{"input": "log_mel", "optimizer": "muon", "momentum": 0.95, "final_lr_fraction": 0.05}
Rows from block 5 of a small sound classifier, named by matrix and row number. Rows with one number belong to one neuron. Each number is 128 + 32 x the weight over its row's rms, rounded and kept within 0 to 255. All counts start at 0. Numbers have three digits each. After the name is the row's rms in percent of the matrix's.
Before each neuron's rows are labels from the 100 clips, of 14976, where the neuron reaches its highest value: "responds to" is what is common among them. Only what is clearly more common there than usual is listed. The data: short read English sentences (LibriTTS-R). In brackets: how many of the 100.
# fc1: MLP up (model.blocks.5.mlp.fc1.weight, 1536x384), inputs 0-191
# fc2: MLP down (model.blocks.5.mlp.fc2.weight, 384x1536, transposed), outputs 0-191

responds to: voice: male (98)
fc1.348 080:154132081179066178154091139173129137124152134103114168161101089137084162155128135141053114105109102186117086117096091164130087148099063087114108128118140150128168131143119132103091108212133086105141145107140155159097106186156130107127162123148120134084096148155148142113089145192117118121152187116143145123162174087044124176097119094162115106099127134130125157133142074157123113110089129160123130188133173114025137100066101097087134123080145161120116139119134158136158112127073193146100083116151083117202111135120168101176158175052142136143087115141127153099152180193070140131
fc2.348 091:145133127181154170093155097149128155115129127090164125148196157143119043143118126153092168081157140119164153155087168134155177128089085170153156128121135110113147141135153147128202107116077143048138153130125147156103107106178149127142144151144140158130084137134167157118075119136156151146175164116120149125130180141163147089131124117135173169110093165131098083108133132125035126115154156120121133207143138128125131177143134144056106127133131091137154086128087132110132132147182104097147111169111107177112160092140121070168099175129083168104087121183141145128086103111157070136

responds to: voice: male (76)
fc1.739 132:149178145119120092151103095133160097141076145125096148095109166147130127198139153130132124136168106074090083105204147133106124157160141124114087058090142121143116135121070129147128107150115110147104127180115105199147146074126127152106122120123061110130134083097143105100108126137076132172153161121117098107134106111140146111113129086093123051089081122155098098137098132056068151194187162160076069125113177110102040101123131134190095159105098119125136140132089101115108119169133150161154085109163170157158138115059120211140128048134146136119116144188146118146121095171135145137
fc2.739 112:111113127163117100133140142139070047104123146148080101119119108101160130197082081138138139103096152114119100107141129128115150134121151037085149095154105088081139088120117141132112139149111122149074100198144091131120100161101155156092120132109105127117151146088124086116082133173059150116177165131172168123116148144099176149120111174061099156138182095118166061057168154165119187175142113142204167140142134126123131121128113124139073146059143163119129124123111157194121125150074100065107155145119152174113110130117086149128111113126040154139147122105124143096139112097161119130

responds to: voice: male (74)
fc1.83 099:144157105097174093136142142111077178170156184140130137119140142121151127075146163089108102119112114142139090171123103190150093125111102135105085124117109114143147154170142092108123066154103166090106098170136160152129073145104177102107146144110106148160168144106118063096131100165159099131135109123093156135088159120139193211117145073137129190157148111124214210152141116088146087185113108090149150136140078131076143131156198074158135084207187122109124142139091153148106114142086099137140100165114150183117118135079182161114171077087119119137130160165141137116118118134131128114
fc2.83 100:162136143100125066117116082147099155157177106165152119111124108146131129145172114188162132196130155069148118217140090119136094124150142116122162125100086134123100148141147096120160124168176149148191138123108133031163150115171119150132122112112112175130101139155108190090158125140191123111148180100173096151092169085174164122101134163131163080131182115190131149164150161156114162127178066112145133046076144135097157155105128159158112176159143097163135122092100118174155138122190079106091141102100129140114071161059128119125101120146186104158105115065182105184158151175134136124

responds to: voice: female (90)
fc1.35 071:045151163126165118178123136156099122060112093135170125165153139139125158154094096128156137090121129151127115180118084144172177093115134110140079105204133090149145150170138158146079103058118103211171129207176130117105160137152190181186148121138173161169054134140164104122119162158147156088143119126141113115183150157090125051181149185128137127158122115139116094112116142108104080167131139108203096072105165202104082122155105127158109080160114145106123129070160113179137121120128135152136154079169143118116112093105125121177183078103101124143036158112096171119191165019120128138
fc2.35 078:178179125121132125091188144146152130115087161118109147099144165107082120149132158162134147126151123117101145175172074164036148131203125159092122146070129127134092066112052194134123115193094098143121085123103183136152166098156128136085087101086110123161181084214114100133144137142147163125148048181168137140163106149083102134084160101098114187137167123134144099102160121117154126169129110089134154219125171142171166123089119149162117178134175105128196141144078138094105138148098119115121125148110106154096163107137116151054146171157128113127115138093146174122113133144164096159

responds to: voice: female (98)
fc1.626 085:114137138105101100145159108158096123061191148141181113089104128177171077143137122133166117128151143180127108158104141156106172078086158137150141098060147151129150081113091133118164162107146160106104177157149089088150142087112136154174093160170101154119032137079116152121139079155048161088134109139147091122158116139150113187097137160078100146116127153148141115112115114146135162145089129134181113131131151130161159143149130086116206060080127187087147077166109111119156126150174166117163177112131063151166054155062063135128165154115132153107138159169105127092149171121115123171
fc2.626 083:148098132144147132130088143131126132103128139098197104107119139124105072152101118099145166077132085186124133164133136159176174115100116139113138120116140120153053097120115129134053060131137080144116106110083125084153129139137108142105157139115085160091133119152126157095144147119136097205174148177140145135095166107169168126187163099142190121163171141086110143193120143182097093156151104142143188168095121079117167105093110196141146105076141161118151167178141108105173122122097121112107125154100085074108108154158116077114138064113133129059094134101141168153174107149132188141

responds to: voice: female (99)
fc1.96 126:121070094137134123106044095111176112113110149096060085167108158166128166029102120168141182151129145123175135117127146088128136122081137159162122108133078091118123161110106147073136094156175131165141117104161193124144106133170102129190133154166139195152139140166173143186119151170166104122091137155083125125144148110144118220187127141151089122121134124159132135113114086114040145135162107124141092109138056155101127076109100158132125191136130129125098089148139115049135187118197147149189086123112157137101134156141134108115080075101136144119148154121125123136056114108137099126
fc2.96 115:171105144118108118101113121142170132117109100175093149118159117160114029025136138153103181107133140091109137137130141132153104166173169140128174205184098165150109110182077110107158089136105113132155106120115103165081113107119135099177138085140093094207144151111140125168103168140148145111106124178111151139113174102115118113115133099142165115141201109127096190149126146130183104146069207128130107128129155128120120188187116157118145088124087108100189171104101075133086110137142108114097128124121165170118102090071171068130136128148204136118116144103136161109126167139112068160

responds to: voice: female (100)
fc1.649 072:122116109094203133097135043063114110128124070188139131081113138116182131125102103183142087128165116174118151110139119119101127112142152147151139162163159082165119110040122124138136107149091192151128130068133172129127154100167149139185138110130093115100150176131112100156154111087089170135130109128177160166140192134068171190121121145156117134138092113109135170083146117122132126099117172093140157113118105130133127123119099125145106117102127152125091185175130144169160126091105152146104168133133183142139150042147129123127184119165146162135146148128168103081091071143164119110
fc2.649 071:069158146150155143125159166185151162133159131140083106096137145107153186077177150093098126104172159133131147116149091127109141092103137121125130130122089096176109099180091124124146159150130053118150169108155125097116123139174132077202143148157093152092157095190108110069128097153058134115131131114198101120113174188108151128125115110120105086107109099058085154152147115046140126145119105144132099127090055117121146186090188133123117147189085124220163167136162099153081096113143126083111140069115162140129139087118151158116126116134116139127099077163123130114124107096117149133

responds to: voice: female (93)
fc1.630 084:116108170108176124164146174121091129100129121122148166143133071173094110167080182081146193202163093070103105127131137175149117151110080075120146118151172111145146169123100128134147144050116058133100138153149116053144096145075167074116084086171119137145120155122090135061140165081107144094120159113111117116158108107126103120126153087091124143112085124171184121124128132121078113105147143118129123176128120149152144163155092139215169137089107163144138148133093148181156127143106088162123089136124157093154141170150122117151189107144103188097148161178102154092119149124104143086
fc2.630 078:125115155134071119152145115146057130118142164106116169110171125148150036118152151117071139114124161129141162159104088087146110161109167121136176136174136122146122094137122119061176110126088088136121123158110101128051140115099104155084078142105061160122129090162126160193072085093146121122138126168140068134112153121145084150121112136134105168097149087133064111184128123171131132163115132114143173250169098017156134124162124130155047153084104146132055151095103176184138187140140157163128126115082156127161131113127095093109115120160159120150082075116150083165148097123154160175

responds to: voice: female (89)
fc1.674 094:073110130136166111144143079159176198116122145075146129125079118137123077111074146170090207186063134105163168122112106127128137127120126183189132064140073112081125146109175112157088195132107113081137087142193120120211156105170137113121141142144103105147083120138115129091179127146095148191123176155072065153081109074108147132097144136094091089137123131119129133132126158089142190175126106115197161126112131187196103113174089166113137130103183077136125180126164070129111120071167158134149109080077127170065110102101128165140121065134119085134146138199131125138163129124138151119
fc2.674 095:158124115210164090073098143171121134150104201182107089096170147126187099148129117130138088049153150112093196130137120095157134138131085110088101095143096127165146164100125148191143132124147140173084113113140076104141125107072089091134135115126148104144128178113109152088114121161091086160114115148082120169109143139142104152140136091197113103195100160077103172129151143161148148135119070092086148151160101052052104087123066137114106114124144154176125116105120094158128115135157076140150118099094130119119071132110155116114171039117124120157148178156130123145087112121120167152

responds to: voice: male (90)
fc1.252 066:132150165098099142133140234133152142125083080066122170087067128138120138152124130166093129126120070145128186144173109057144085148105117140123173054142120092124142158148128046123139188164116132112121165107125099140154085164101192110134130128178103125137049050107100110169097135098108167195132164115090084125105164162146121118132108149120131182107112093130202137144143137112092140089131168084106095197111105068101150120170150124162158112135147130058125158089104128064142169084125141108145167146137136078135133133162120065097122168138174102134138087156119140187088136174165124108
fc2.252 072:103172131161110163121153122077121114100120083188133142143067084092122091207068158134141105088129193144106077159166137133147171113134068140148123137131118139117088136145131135137153089197125129152114165145130147124130123085169070094184123101080130091188095115141148158098116091134128133058127087160227146169134126140135124179126100075183096120133113148072132162126123118150101073068136171095177148148134037119135118145174147124190166169112187069115127181076142095113128137176129143114145148131196127135123137117154093146134149124212093112085200129118125137127148106108155121148

responds to: voice: female (90)
fc1.235 103:116177076118095110150142088134111143078111107185199107100093189133178159108126107138117085111180128177139145086085151103156125141132139205121110160158134141102140117130167122122108144139084179139176109199094137113130105172151124154176088123170102117146140140200137150077158164125165136131164126162098104110113087081157112209222032165125139141150147083121189078080087143183100137146115091105153131088125132091143112104148158109131167180115134124116074115111145167133174121138161096096122168048110145115129122131156148168164107121153125138118160182118157099153125140105109076112
fc2.235 108:120116140160138120126091093088127123106109116150112189089153158146133095100135123089090118097134110151148114097124071191106151106161189113140131109137147136120138152088077179090109168073132146104165051146099115079099121113156118119126175179145150117150061165050096099138125071111144166129173142147067105078108131119101147137063094071162105100091141095132157120159121136126171152177184117195146107145132188117136088156130164145115129097135094129200140149142147182131131107135097147142155105107091091132111075136095121146104072101096143089108154107137107184123096138235092145111

responds to: voice: female (98)
fc1.211 120:122134139103169071139113064139189130097070143124059156064138081102139144145122173103120162111115112141135106100154144125147124100075104128148080118094115132163207144101128077124084156069134154164133130113137131151155157143112096154152121112175159098153093135087128073140136114187122129129176151166104096142072116182122096175142126149120160115126147135193155205143145114099132094176181166180162094188144153168146081107142101156084112094098017161153144136137086106057152102132084145116154138130128103187127128125124094151156115128103087107155117143140142186133139148136104075150
fc2.211 108:181098125174114169169104133131141172196112087090066140034151114160119116154164144113097129143179093125159181122148170145158134070091155118131196135150181075178118089140105156127114127103110118136114114105128151098152115123157155158123104120109087200059150185120107119163126095127171153128119152072103178144107128173153185127167090115179119124087135134122157140127112154107101123155114104124133173134121160121148156170100099161110111184115126162074103085077130109125137095144179121068108105141108160079120106129127126149113175093099038111093141153158127143160090096132115163120

responds to: voice: female (96)
fc1.430 103:127134168117140098109140091075129172136103090066139113148119160134090117120137143116113121207137092218172129106078148101098160154135173165158176158111133096175093176145173178094126144131111163146112102133152195175166157084111164127132099107111108139171128109176141100146151117024142117075139147130134143099104163145150126071110100134177139097139134117131121142140129110171060154151127119178085147115124130132116154140165156146127101140140113160110113146148073093101074161104140171126168149117160144145070151112150114161067161182133098119149159145105085199119158111143129161079
fc2.430 104:133116161145178157092168107092102101132102095156170165046153105168128162141097173124079170091136159090109133161131131153128127090129092118100145091187160144159087166114108165050204143091138139126134141140158166158166175144117161129161078077122085136084101125113147183139110104097138195143208117126099134126190189073137138123132092098134109159145170128065173115115131165074166085123118074143103166135101147113123136087140071177158161117122111161151095175100092092098090151153131154131116152124164083034125108105135164128082126096147128163125165113119071093178121073149156183094

responds to: voice: male (95)
fc1.9 091:130131103135130109173091091151142152119164059155117055097180129070143087161160137097101166106153115073104176142093114140164116135131133120146135050197134146153127112127184116145116147147139116132147117177199153145117124184104107126049120135128121144142114019109084116166094193138059112126150153144161111089093120189099097138078129100151169170143096127140135106117123133085134094144148093143131185097089150098135116143116135152113145170104134092105135096167080145099155145099181118084169102123111168133208122153085166115081086073103165179154108161129140131165085135120143127114
fc2.9 096:123143127169099241107063076146090067077133099164064138126106112132095126104085155125097091163141100095086145198139101115137112202157087138119089072115185112103131099183107163154178155073146137076086133122174104080160139158092142120141153131132073109068140174142174160114116095173152112115139107099171190143144084117156212158156161188168104073086153169159135107156109191138101143130080112144118152119129158168133070117130134148127125101126131108147147093174079131115195163138114122146160097174130112141110126141150166187091111192118103131098141073135113128171128148110131144161

responds to: voice: male (97)
fc1.487 156:127161092180115171178072117102194171115129118145167136183145120111158109153148103197168151082143129126166181124157110099188111113103104065117229124141169134142116168129131147144138147108089107131121143134064135214161131156115116203056071105142061087081177108167094112121109113112130083062129172152116083159121141098128144098042129077112106119145161210110111153125143158146158105129133128130127184129107116150133070111083118142145126097118125133091102128070092145149150115128161146067166111109140122149110190128133141107129162114153230113038149121095156148171133124148080168098
fc2.487 146:141114099131144202092179118170080070090131107140133125222106207094104120121092185116076088119133164139135179209142117113127136110131074156076076120098150083120137151136142149138113135065141172159175112140135114115108163173105120154159140100131165152135117069151131131160136143080119083082096162158107090120113091086160135102224148206126164104137126107136124165080118129137147126159152039107108131102132087153148163136125148097136170124043156137178119113154101110102147181140153118145167119097161210111126179176082099113065140185153140135120118146101074202187131085088120173147

responds to: voice: male (100)
fc1.92 100:152164119100151134150177184107161182126131138100116204203124074099074151071119064143165180149146128141168151087175110074163141173105068094186175200087123147118140122119117120121102135157118049072144105123152077109073192134165143197137140129159127098114155150160140111141156173087134121133191099094124098104112132110101181133149086117142151133131149057167118138188134098122107113128134147102155149153156144063134107117149130207178108091110106130110107148141131132154123111198135148130094109124108097163129124130128098144078126151134188132100127103136149122151077093150070159049
fc2.92 098:128106160153191157149160113129165103156118118136148103127112158124146093108117176134099087092140051123143077121159129147132155104127157150080195145082150114128127101163179131075142131143105124185101158127154154118120113110198169125173092120105121207097136139106143114164124134061130173154126139104082167147109147142162104180075133111098121146109132141097167065056121090165108120116154106129100173069157162108139127077148105156000110139106129121111122124117109076117097102166159084126081103110123174182177141180188140104090190139115114150122139167128108085146154121103092146114

responds to: voice: female (100)
fc1.725 113:113145162146118089075106147138210138086065121149111099077136067080099185172134097130155132087113088114102143101124107185112079117099154174131147161102162118133175095188070130041134142129163054101119099125126111138140104121117123069128116089088124172142083172162185116108152105123134105149120164178158132146171126140152131161036109207126116115149091115176117098144188135096137083109151170149087139203180131107180134106092130167129120103104137128110148117110115123162142072161151161127112128157137111153108146106135206097137127112113122112113179120131151153182138137164115142155
fc2.725 113:093114114188181098104175091095090123136128106086201139040118115118134158129150159147133067128169106091203153088085156049080149172146141131165143122107174079181106158136155172143125110130125089111141138117162079124158096122120196169135068102114175131114101165157097120130124126128122113152075127134128100181137169184149112171161164086142124122144085136103123147135107106090087139051150108041090111120078085095095144171168135129113133128134059166058122113176154146156143147150113153086128095096182160108122105090104138192125173139110092149097121170228097110083155201105084164096

responds to: voice: male (88)
fc1.491 120:119093136135122169102095102093104107092078146120151187130124082087152118209160157109129154159173128115172151098142106129099104137152152151095103095124180083158084149142099136114131173108145121085107092154097154126105122110170143098117117136101102120086109131095089155133139076155080167158120057186123077122104125177167151118156078031091084129156092118081093152159122180165118077145152153141058129083110100098115124165116255188126148144116153071120084160111127105133128116112127129106154092118142126138133195111175129150176085142162170145124088142143139128104120134151092106109
fc2.491 112:171107104156098099164145145135114148113107119101109077136095109091165137123075120133149128108086135165072062128123161122164124123043076126150127189151125172141135074165096135129112192133154114183080143136129136178035130147133130136138133163149126138161084130169095145135127119156168133092073170136154093145131160180119133130125131180085139126172134181087148131040117124166150089181111090127092175105099194095156124135131095075192175122175151081151123130102135128123159151121189133083102111126171137203120136029118124147155121176072167123106141176049129120123138083100141136078

responds to: voice: male (84)
fc1.691 055:126166148114142147140154144040095128132138086173113147058104108151197131163173127107177160094120148147141108111181063183112116146150144111108092169065167105152131143129138154104172101138089151163139181106116155121061073165148103086063196184125128172062123153132129131149087099120153135148146087098146154125091189146076149123114119070097076104115092101157158148088143113091167115164158122117150146101124124215052088108090143148096165169141126179096115151086153122162104198060161092033122126103116115145076080077076175112164106157141151160155121151162126101127069174107184111194
fc2.691 056:116177137069130086169133059140131113099086141133141131124165139110074111114169169109169089088152113157176076132168152175087079191105161145119110161148157134119120087126208140101134121132123130138199142130140158169089095178094107135113108148130120066162116169127133127080165103117114122178186141173171130127179182154075146143130150149160154084096096125145115113107140133161124219135125121183124120185134118177176163109122067111127116152124120072101129129123093151132118203112177138172180100130083124159075156163123157156127148185091156149139120101176140159180174143123097128161

responds to: voice: male (95)
fc1.744 137:110137097116150124119097179126164178147093112184117138140099117165154100158155064120077066135106110096096079156144099124132049177165175150152137186100089145137096139095120097073151142163094137097121115148118115090158072151115071120119066093168138154116079140135142109138130124091137142144110113158116095087126132064079068072144172150140123098144165165110177075127181181148165073139144102125138140118195115124132134099101126072100154118065109171122169146080148186105127131141102126108125119124095148060174150191195110205114085095135168105122122142142155122133087123125114139107
fc2.744 131:084143147067144127190107140156107106142133176117152129230163184104130105126088140090108102090147161132131124153133140083166154077066071118130135101153152072144122158157104178118170119105113178111140120160073130147176136131126113092105109141130200090144131158174135164171118144094156091172106117109118126085148130170107150161118128161114141120161208077185121131121085108151081129138069152173104135124116108094121119135151134155121125103088118115131140138178113094135128140117100123097141164097096135084066182142173126142092121073137072138122129163166093166114096127094195113101

responds to: voice: female (97)
fc1.428 110:159154093162093106108140198123126116166144070148121104123176126143079111200085138095158084085129105169126113052181064151133116147140224148100109099065101139149116064139089088172157177108098137140181127103101140106160175111089150152188117134125099088108086193119146136150169113135169157086159154120153112129100154107166127077106129238129156135159181132111068092144147146103158068140195153136113105130105070146114135091134165134096068107136124128168086198145081124113135126133189131088141156107150110107142137124119115129160079150104162147183120132116134088134116072195165130124
fc2.428 113:109085152112149159174138102155199091067095119148148134086104159135086087112137189134142154128113114146124110088070108115075109089147080111105139118108143164120116076109119186165134057110155126130065140149128117148069108139082155116129151070185132146114117129136133104156115110130132144159138117148100109114183105115161133161117128029092120135145175079154120063133136106117104185123085131146157064149145111124125113125109121133102130116185109086148099134176169101150203123162161120142174139140131079102095108099154113148099169184050124156164123149132152131095119170164182130137

responds to: voice: female (97)
fc1.440 061:121120165109130099100097078202197139171077190202145107125117173118156139130126061170077151126136113147117144067160111149144147152105067115167161162127125185125176124107166147193092148153110108112112182160094149176116143127142183095133172117184099181107075088084140114136152135120086123139115103118148122113128163103146190170048150113106066092108109110189095120144136084149096174193123097109117124165083103113117139111114093143111091115104155122106086073121125127206173165152158181086104156133068102127114121151083175161109102109170123173164119177058126106110100127098136089177
fc2.440 070:204121125100156129139149120107098190098118113148174145108150093128117168190132117085158157097113078163148139171115127106148141147157124178142131173146162170125115135118155167167093106154113119143100131143154148129090084179118098140089124131158127165135153132097183148153187153121116187162130112129151190159096155068126091153145140102142147108132086135163157176159112064137072099170089101125128128174093110150128155092144099120156098066171106077144100116154115199078130129172070080115152116098165147111079127175184105120117121146125202027168136117131113100147155116057059140087

responds to: voice: female (91)
fc1.613 126:141133165117157129162195108138054160153145104071127058156118160093127112167153166120085065136135113162161144100114117100091063120077117162123116145172153090110182090109137121122127125084133109155029050101160113135102109130115152111115134100098007149114126144130125177118123180131125110168221122159127123135110133124064188146084169181123148166137101116100141156208130160184098131112121096153112114146095126106133129166162119176123137184118102152124125130135182143133129151134093132157158106132148107106131128059115149172090143089163161135163108190079158083113081147088128092119
fc2.613 119:135095147109109163114116112067074124104068172099056122090093132129072094119176099159137079125105169134172158101102117160174155096125129103110104103182097111131168052026162134132143095126192121125116139075131101042177074095084138126133153172112110089102169136171145116127141180101103095069165153165060037112110118094030068121121093111180107093124148110169088146168158086113161141140118097074185095110092119063119166147140158148138103134068093090151117182132163124162096107119153139151106099101104122172139082089099119166102184168131175114129065119068146166163099084114140112112

responds to: voice: female (86)
fc1.25 065:113150179062137094074097145127103168146122122144136135125104127099105075130118185106154123075126060140170106127119113116142113141111152117118147102109148157136136104167118128082114147091086133124087115152131154105124144086134075103114160191159093141135143130125111132150084134172091134141143159144106109150125129115105082110106062116093146097126199113170123131168102101114165174156141180030165101175096110088150104125050130162103129122167102198135126093096106107061120112105126191143172121097129089182101140178147069096127133100123131099097129109134148151160142149100114108184
fc2.25 066:146132126116192152145172097042117066135153103131113120064139135130143116114146134153139129130158128117141176129118162153118157097187102144076130121125118118160169084131064099068087106099085092137124141162124112123104093168162193102129126197101121108145134163111170181085175156184114125138132144135176120187111095134145051039132102135110172180149122168106120128089148069114122137109174127114092166116165149143118106133137113136113129081067119170103082108108160140137145127146109122067137123169129124158138142044146108149131095143176132107100162157116145099101051117082150115115

responds to: voice: female (97)
fc1.284 113:085105085155086130165090135085143199140146160100117122167110151128142135109044119103103141174193136169141092125096151172067136156126129161142127165110110116114101197153129088095091147150092162155150147129048131191156117083148139100167100168114114166127189125184151158126114150088131135166086153193132135148081147112117146183106093138154054120156084141081111115123150098148093190128148110156108131146121079094148199105134102122090108091144191087118088143094152103169115105140158135108141103117081049148134121155147082109178165103130114154149083126130196123108156126142116139150
fc2.284 114:189065158125156134091145173102107132099142172102098109128076141137110085121098125114109199089136124079167110116138094148146116125130196165138141133130112157140123137095089173109140204138114133125086096195126113145122138150172118141222149150124159072118128078185128175163170102145128108192106106126125117150107148158154083159212146046121141110165131098122082174183127158102118079128139142059159122145116164108060135101150144097157119143127126084082154134090138121120138118103179120159145130142150113146134146126106088083119128102119107154171144110128103185112106150133149074132

responds to: voice: female (100)
fc1.274 073:050135129116083137213119214146126148104118172131185080147105158131120132088106132093172145179137114063133127120134119117109125124089148112161086059107119096101116174124116146078119158136158113208093123114088070165140161108118143114163130154131174096129103140066160178148134153174111140146072099068159119127174105084144192142100172149101106145145129118157124116136114108039090107125148156107179081134156106125145210064163109108150127202118153153104145076085117107129152160120157175181162108200124118135102109184112105095109091060115133143189129166109128140158130110162122081074
fc2.274 074:163114187200159087161109134109194133143101136206142148117146145131073093059095173117114110089102097123134131166125045121094199153124135111080130150155179207131141143109133141135137091154099114128157064135124118112182129110147092207170103167109126138162134162089136150127091144093068106120122105122149131117150086090129121157157108051109135080101182112132159180161166085065140171060157158128138116156073132180083109179141168111133119146210121137082139177120093118095105096092100119127126128143127119130058133093129126048070115165118142129107085171143120116069102087074136071063

responds to: voice: male (78)
fc1.414 095:144129136136082157127157189142162161107145151065130092124098109122120183128074115109156159173120123165106204142114162129156068145168118155113150155098141123077108141155135120154171176186090134119080137136089093104152114134167127121140119135132113141151135180134138114156108126114164169101117217117102114117108087066128074113140119141139097119167106122156078124112110115114142145088144079126095078140157155152130103123135157085158155121089108093182112162133138159121167088204090202125135153115173109137132121159123162101133179175133135135156127119146110067098166160123108177085
fc2.414 091:131162142136103140080164123123148115178086137146113170134127109073108130140114131131080147108153176065079117119115149148119139162129109116144136170151158096115155145134205094129100125090097132140167137127145123042137123071085108108064114151179154131116133148083089121164093120098178091128119179049145098096124075142073107140099076165191109142132104140112141111143124113129092122132140114127169140152097141122139134134107154145070108154093127128128116036143154103087081124094130141130110093201126163108131116125129127122171116132141106123142136142142124142083146119136173101154

responds to: voice: female (98)
fc1.202 091:134144103102177129185168134157090161061125085157130098113145151100106134132094139112148117141164135150153140131095144075147099139136188183159129154171086142129105127118127197166074138136136124136148161137116090161153090109180108113129112130152103168137156141144090156080131119154136107124091092110140106135099165099139144170226028184122209138193122111144158025096105162098093134060119179128160159135101131167115136128136190114175101065106093107162151104129107090152095179154066094147117120147115147176159102145193174144130097101163129069130156108144177125143129133118133103112
fc2.202 099:130195136093136102107114077137104116129096149111131144138100068145193150126159154201109138073113119136110145157099094169108121098141141099144120137115109130137178138105124160142159116119133113172118127115163075189143106118127091094112114183151099147130087137135170118138131082133121133143102114210101101161157067132098088138062115041145102164084100106103160139158130133168152161119059127081067114084118161106099068098184146112138161114168092165106097126141115166139097088129096069150172118112137143133099099131122080113117051178120077195147130218152089145113071178168094111106