{"model": "sound classifier", "dataset": "short read English sentences (LibriTTS-R)", "arch": "convnext", "mlp_ratio": 4, "drop_path": 0.05, "subsampling": 4, "label_smoothing": 0.2, "residual_init": "none", "optimizer": "muon", "momentum": 0.95, "adamw_lr_other_params": 0.00089, "lr_schedule": "cosine_restarts", "final_lr_fraction": 0.05, "adamw_weight_decay_other_params": 0.05}
Rows from block 4 of a small sound classifier, named by matrix and row number. Rows with one number belong to one neuron. Each number is 128 + 32 x the weight over its row's rms, rounded and kept within 0 to 255. All counts start at 0. Numbers have three digits each. After the name is the row's rms in percent of the matrix's.
After each neuron's rows are labels from the 100 clips, of 14976, where the neuron reaches its highest value: "loudest" is the band of the loudest frequency at the time of the peak. Only what is clearly more common there than usual is listed. The data: short read English sentences (LibriTTS-R). In brackets: how many of the 100, against the usual share in percent.
# fc1: MLP up (model.blocks.4.mlp.fc1.weight, 1536x384), inputs 308-383
# fc2: MLP down (model.blocks.4.mlp.fc2.weight, 384x1536, transposed), outputs 308-383

fc1.538 098:155158151157163119133033132165152126141129055134109148097109167180154119182145075098191128115113130121127102171119123154147124139062126070096157133140082142078156121142125150152173104135113114161123184071126146132175050152183117
fc2.538 097:089148120137144162104073125124180170130142132153113160103133084127131159075144090164056116125117155149165093113108174085122091169079120126095137132060078141106170109140120178128139141098130152103130113118102152148108153126108123
loudest: 500 to 1000 Hz (25 vs 6)

fc1.566 112:136144189116132144125135153031095081189110092163128105116134133136056177122114161038182124104147156131158145065149095126170125129117146159135091170172090148117210140101115071167099123100090135156137169084118139153146144168149134
fc2.566 109:153141144118149113169089148133086157095110111107096181057120152132161176121131172161178109082128126132067150129077067111138178138111147125114129128150115146150141128126134160130154051060139098170143117132104173101128120129133064
loudest: 250 to 500 Hz (28 vs 10.3)

fc1.387 072:145073099147125142088131090125086134106169154179155138170110143157134150141095115111138154090162117067120155130112143082162132108129128096180170092142108133157188109159107119158133206137147112106133096099095144146166145102221152
fc2.387 073:131174207204077111167069076161122104122109115180132132135061115057101177137122133154100064157136163064095117184103125148051104155077124128151165126133201100122196159112151090098116148129146153064135072152114133137080118135070141
loudest: 250 to 500 Hz (32 vs 10.3)

fc1.470 142:159133140109142119161108106126085105141101129142142111119129099163161184124116154102149125101145154137146182101104092122115177055109122076179114142113085119138094192154148184155183086095150177147153079157124115133141100137139152
fc2.470 135:084139166149161097139130118095117084167102157122092199052144216131141141141150120150163149097124090155140120113066125102122070134116087154108073110148180124138141113147165141153164215014134124109148096096103116111155151132125122
loudest: 250 to 500 Hz (32 vs 10.3)

fc1.57 141:153149098091123108115143141134131182154058087122120116097116125172126152122132111130174179150192136140119128133130167140106134145089147143111128129098130089093121133109150131137099086131128115141110108132055104105089106119138131
fc2.57 139:104150173121154154138130098136124109174145151153158102102154134093135127089137057201158144104138099150137171104117169084129192188161068162126114124149127112179133168122170151175120131183144073133141077132117149125161123095122117
loudest: 500 to 1000 Hz (25 vs 6)

fc1.610 116:126137159118085136122106146094067079100117170112142169123116131118107169132145146144168152174107119111103139168135113188136129148162129152189104135113090146162163123179030116152126145144104061102174117121130198114050112087161129
fc2.610 101:129131084170159138130111091125142075102161158139158116124123123136171135125150130120130086119190116115104156141144167088101112135147053128138139042152120073154129150135219144130135141160074105153147105147163157166175086115154115
loudest: 250 to 500 Hz (31 vs 10.3)

fc1.517 084:131071084127134127152117108148080144155120114158119147137126081146095114125117118085085110185148169086097161043192116129175066159109122156078134112152153121096115110145054173072162149130113179077125146137104135083171160081154113
fc2.517 077:155151085167109110123127106139116180055100127089177126149080139117165130144114111191144102147162092104139175202131111097105117117119120155179042126085146149142090100153182125094094090167134170153045099134062110141115159130110153
loudest: 250 to 500 Hz (28 vs 10.3)

fc1.583 109:101113075135159138150160126130122128162125084167116137127150112171133172141215138133129145119141142133144036123127178134101113089141167106170167110076070125131115174165111088125042134163162059116150091139120091151121156142149187
fc2.583 098:166062147085074191143129142085162164072130087140150121163144161118139141118178144162103119120149105154132173060102140192163105123105152155104136152149130146136097100071060126091148085084094150142137087142103175112141132156119136
loudest: 4000 to 8000 Hz (28 vs 4.1)

fc1.364 103:132112126155138123178097097132062142168107125136145135106115155080131143171094066087123155094114119071139166085064130114175124110116057156151131143163125098199116162135111157117098091153104121092118167141136132146104145131155122
fc2.364 102:129092072116164113052081100142107100106124197090141176121153133077172103155128071106136098076175119116108137125127129111123108116132107100105106131124130171126138127144152142199153120108195134089119076093135132126051103117079085
loudest: 250 to 500 Hz (32 vs 10.3)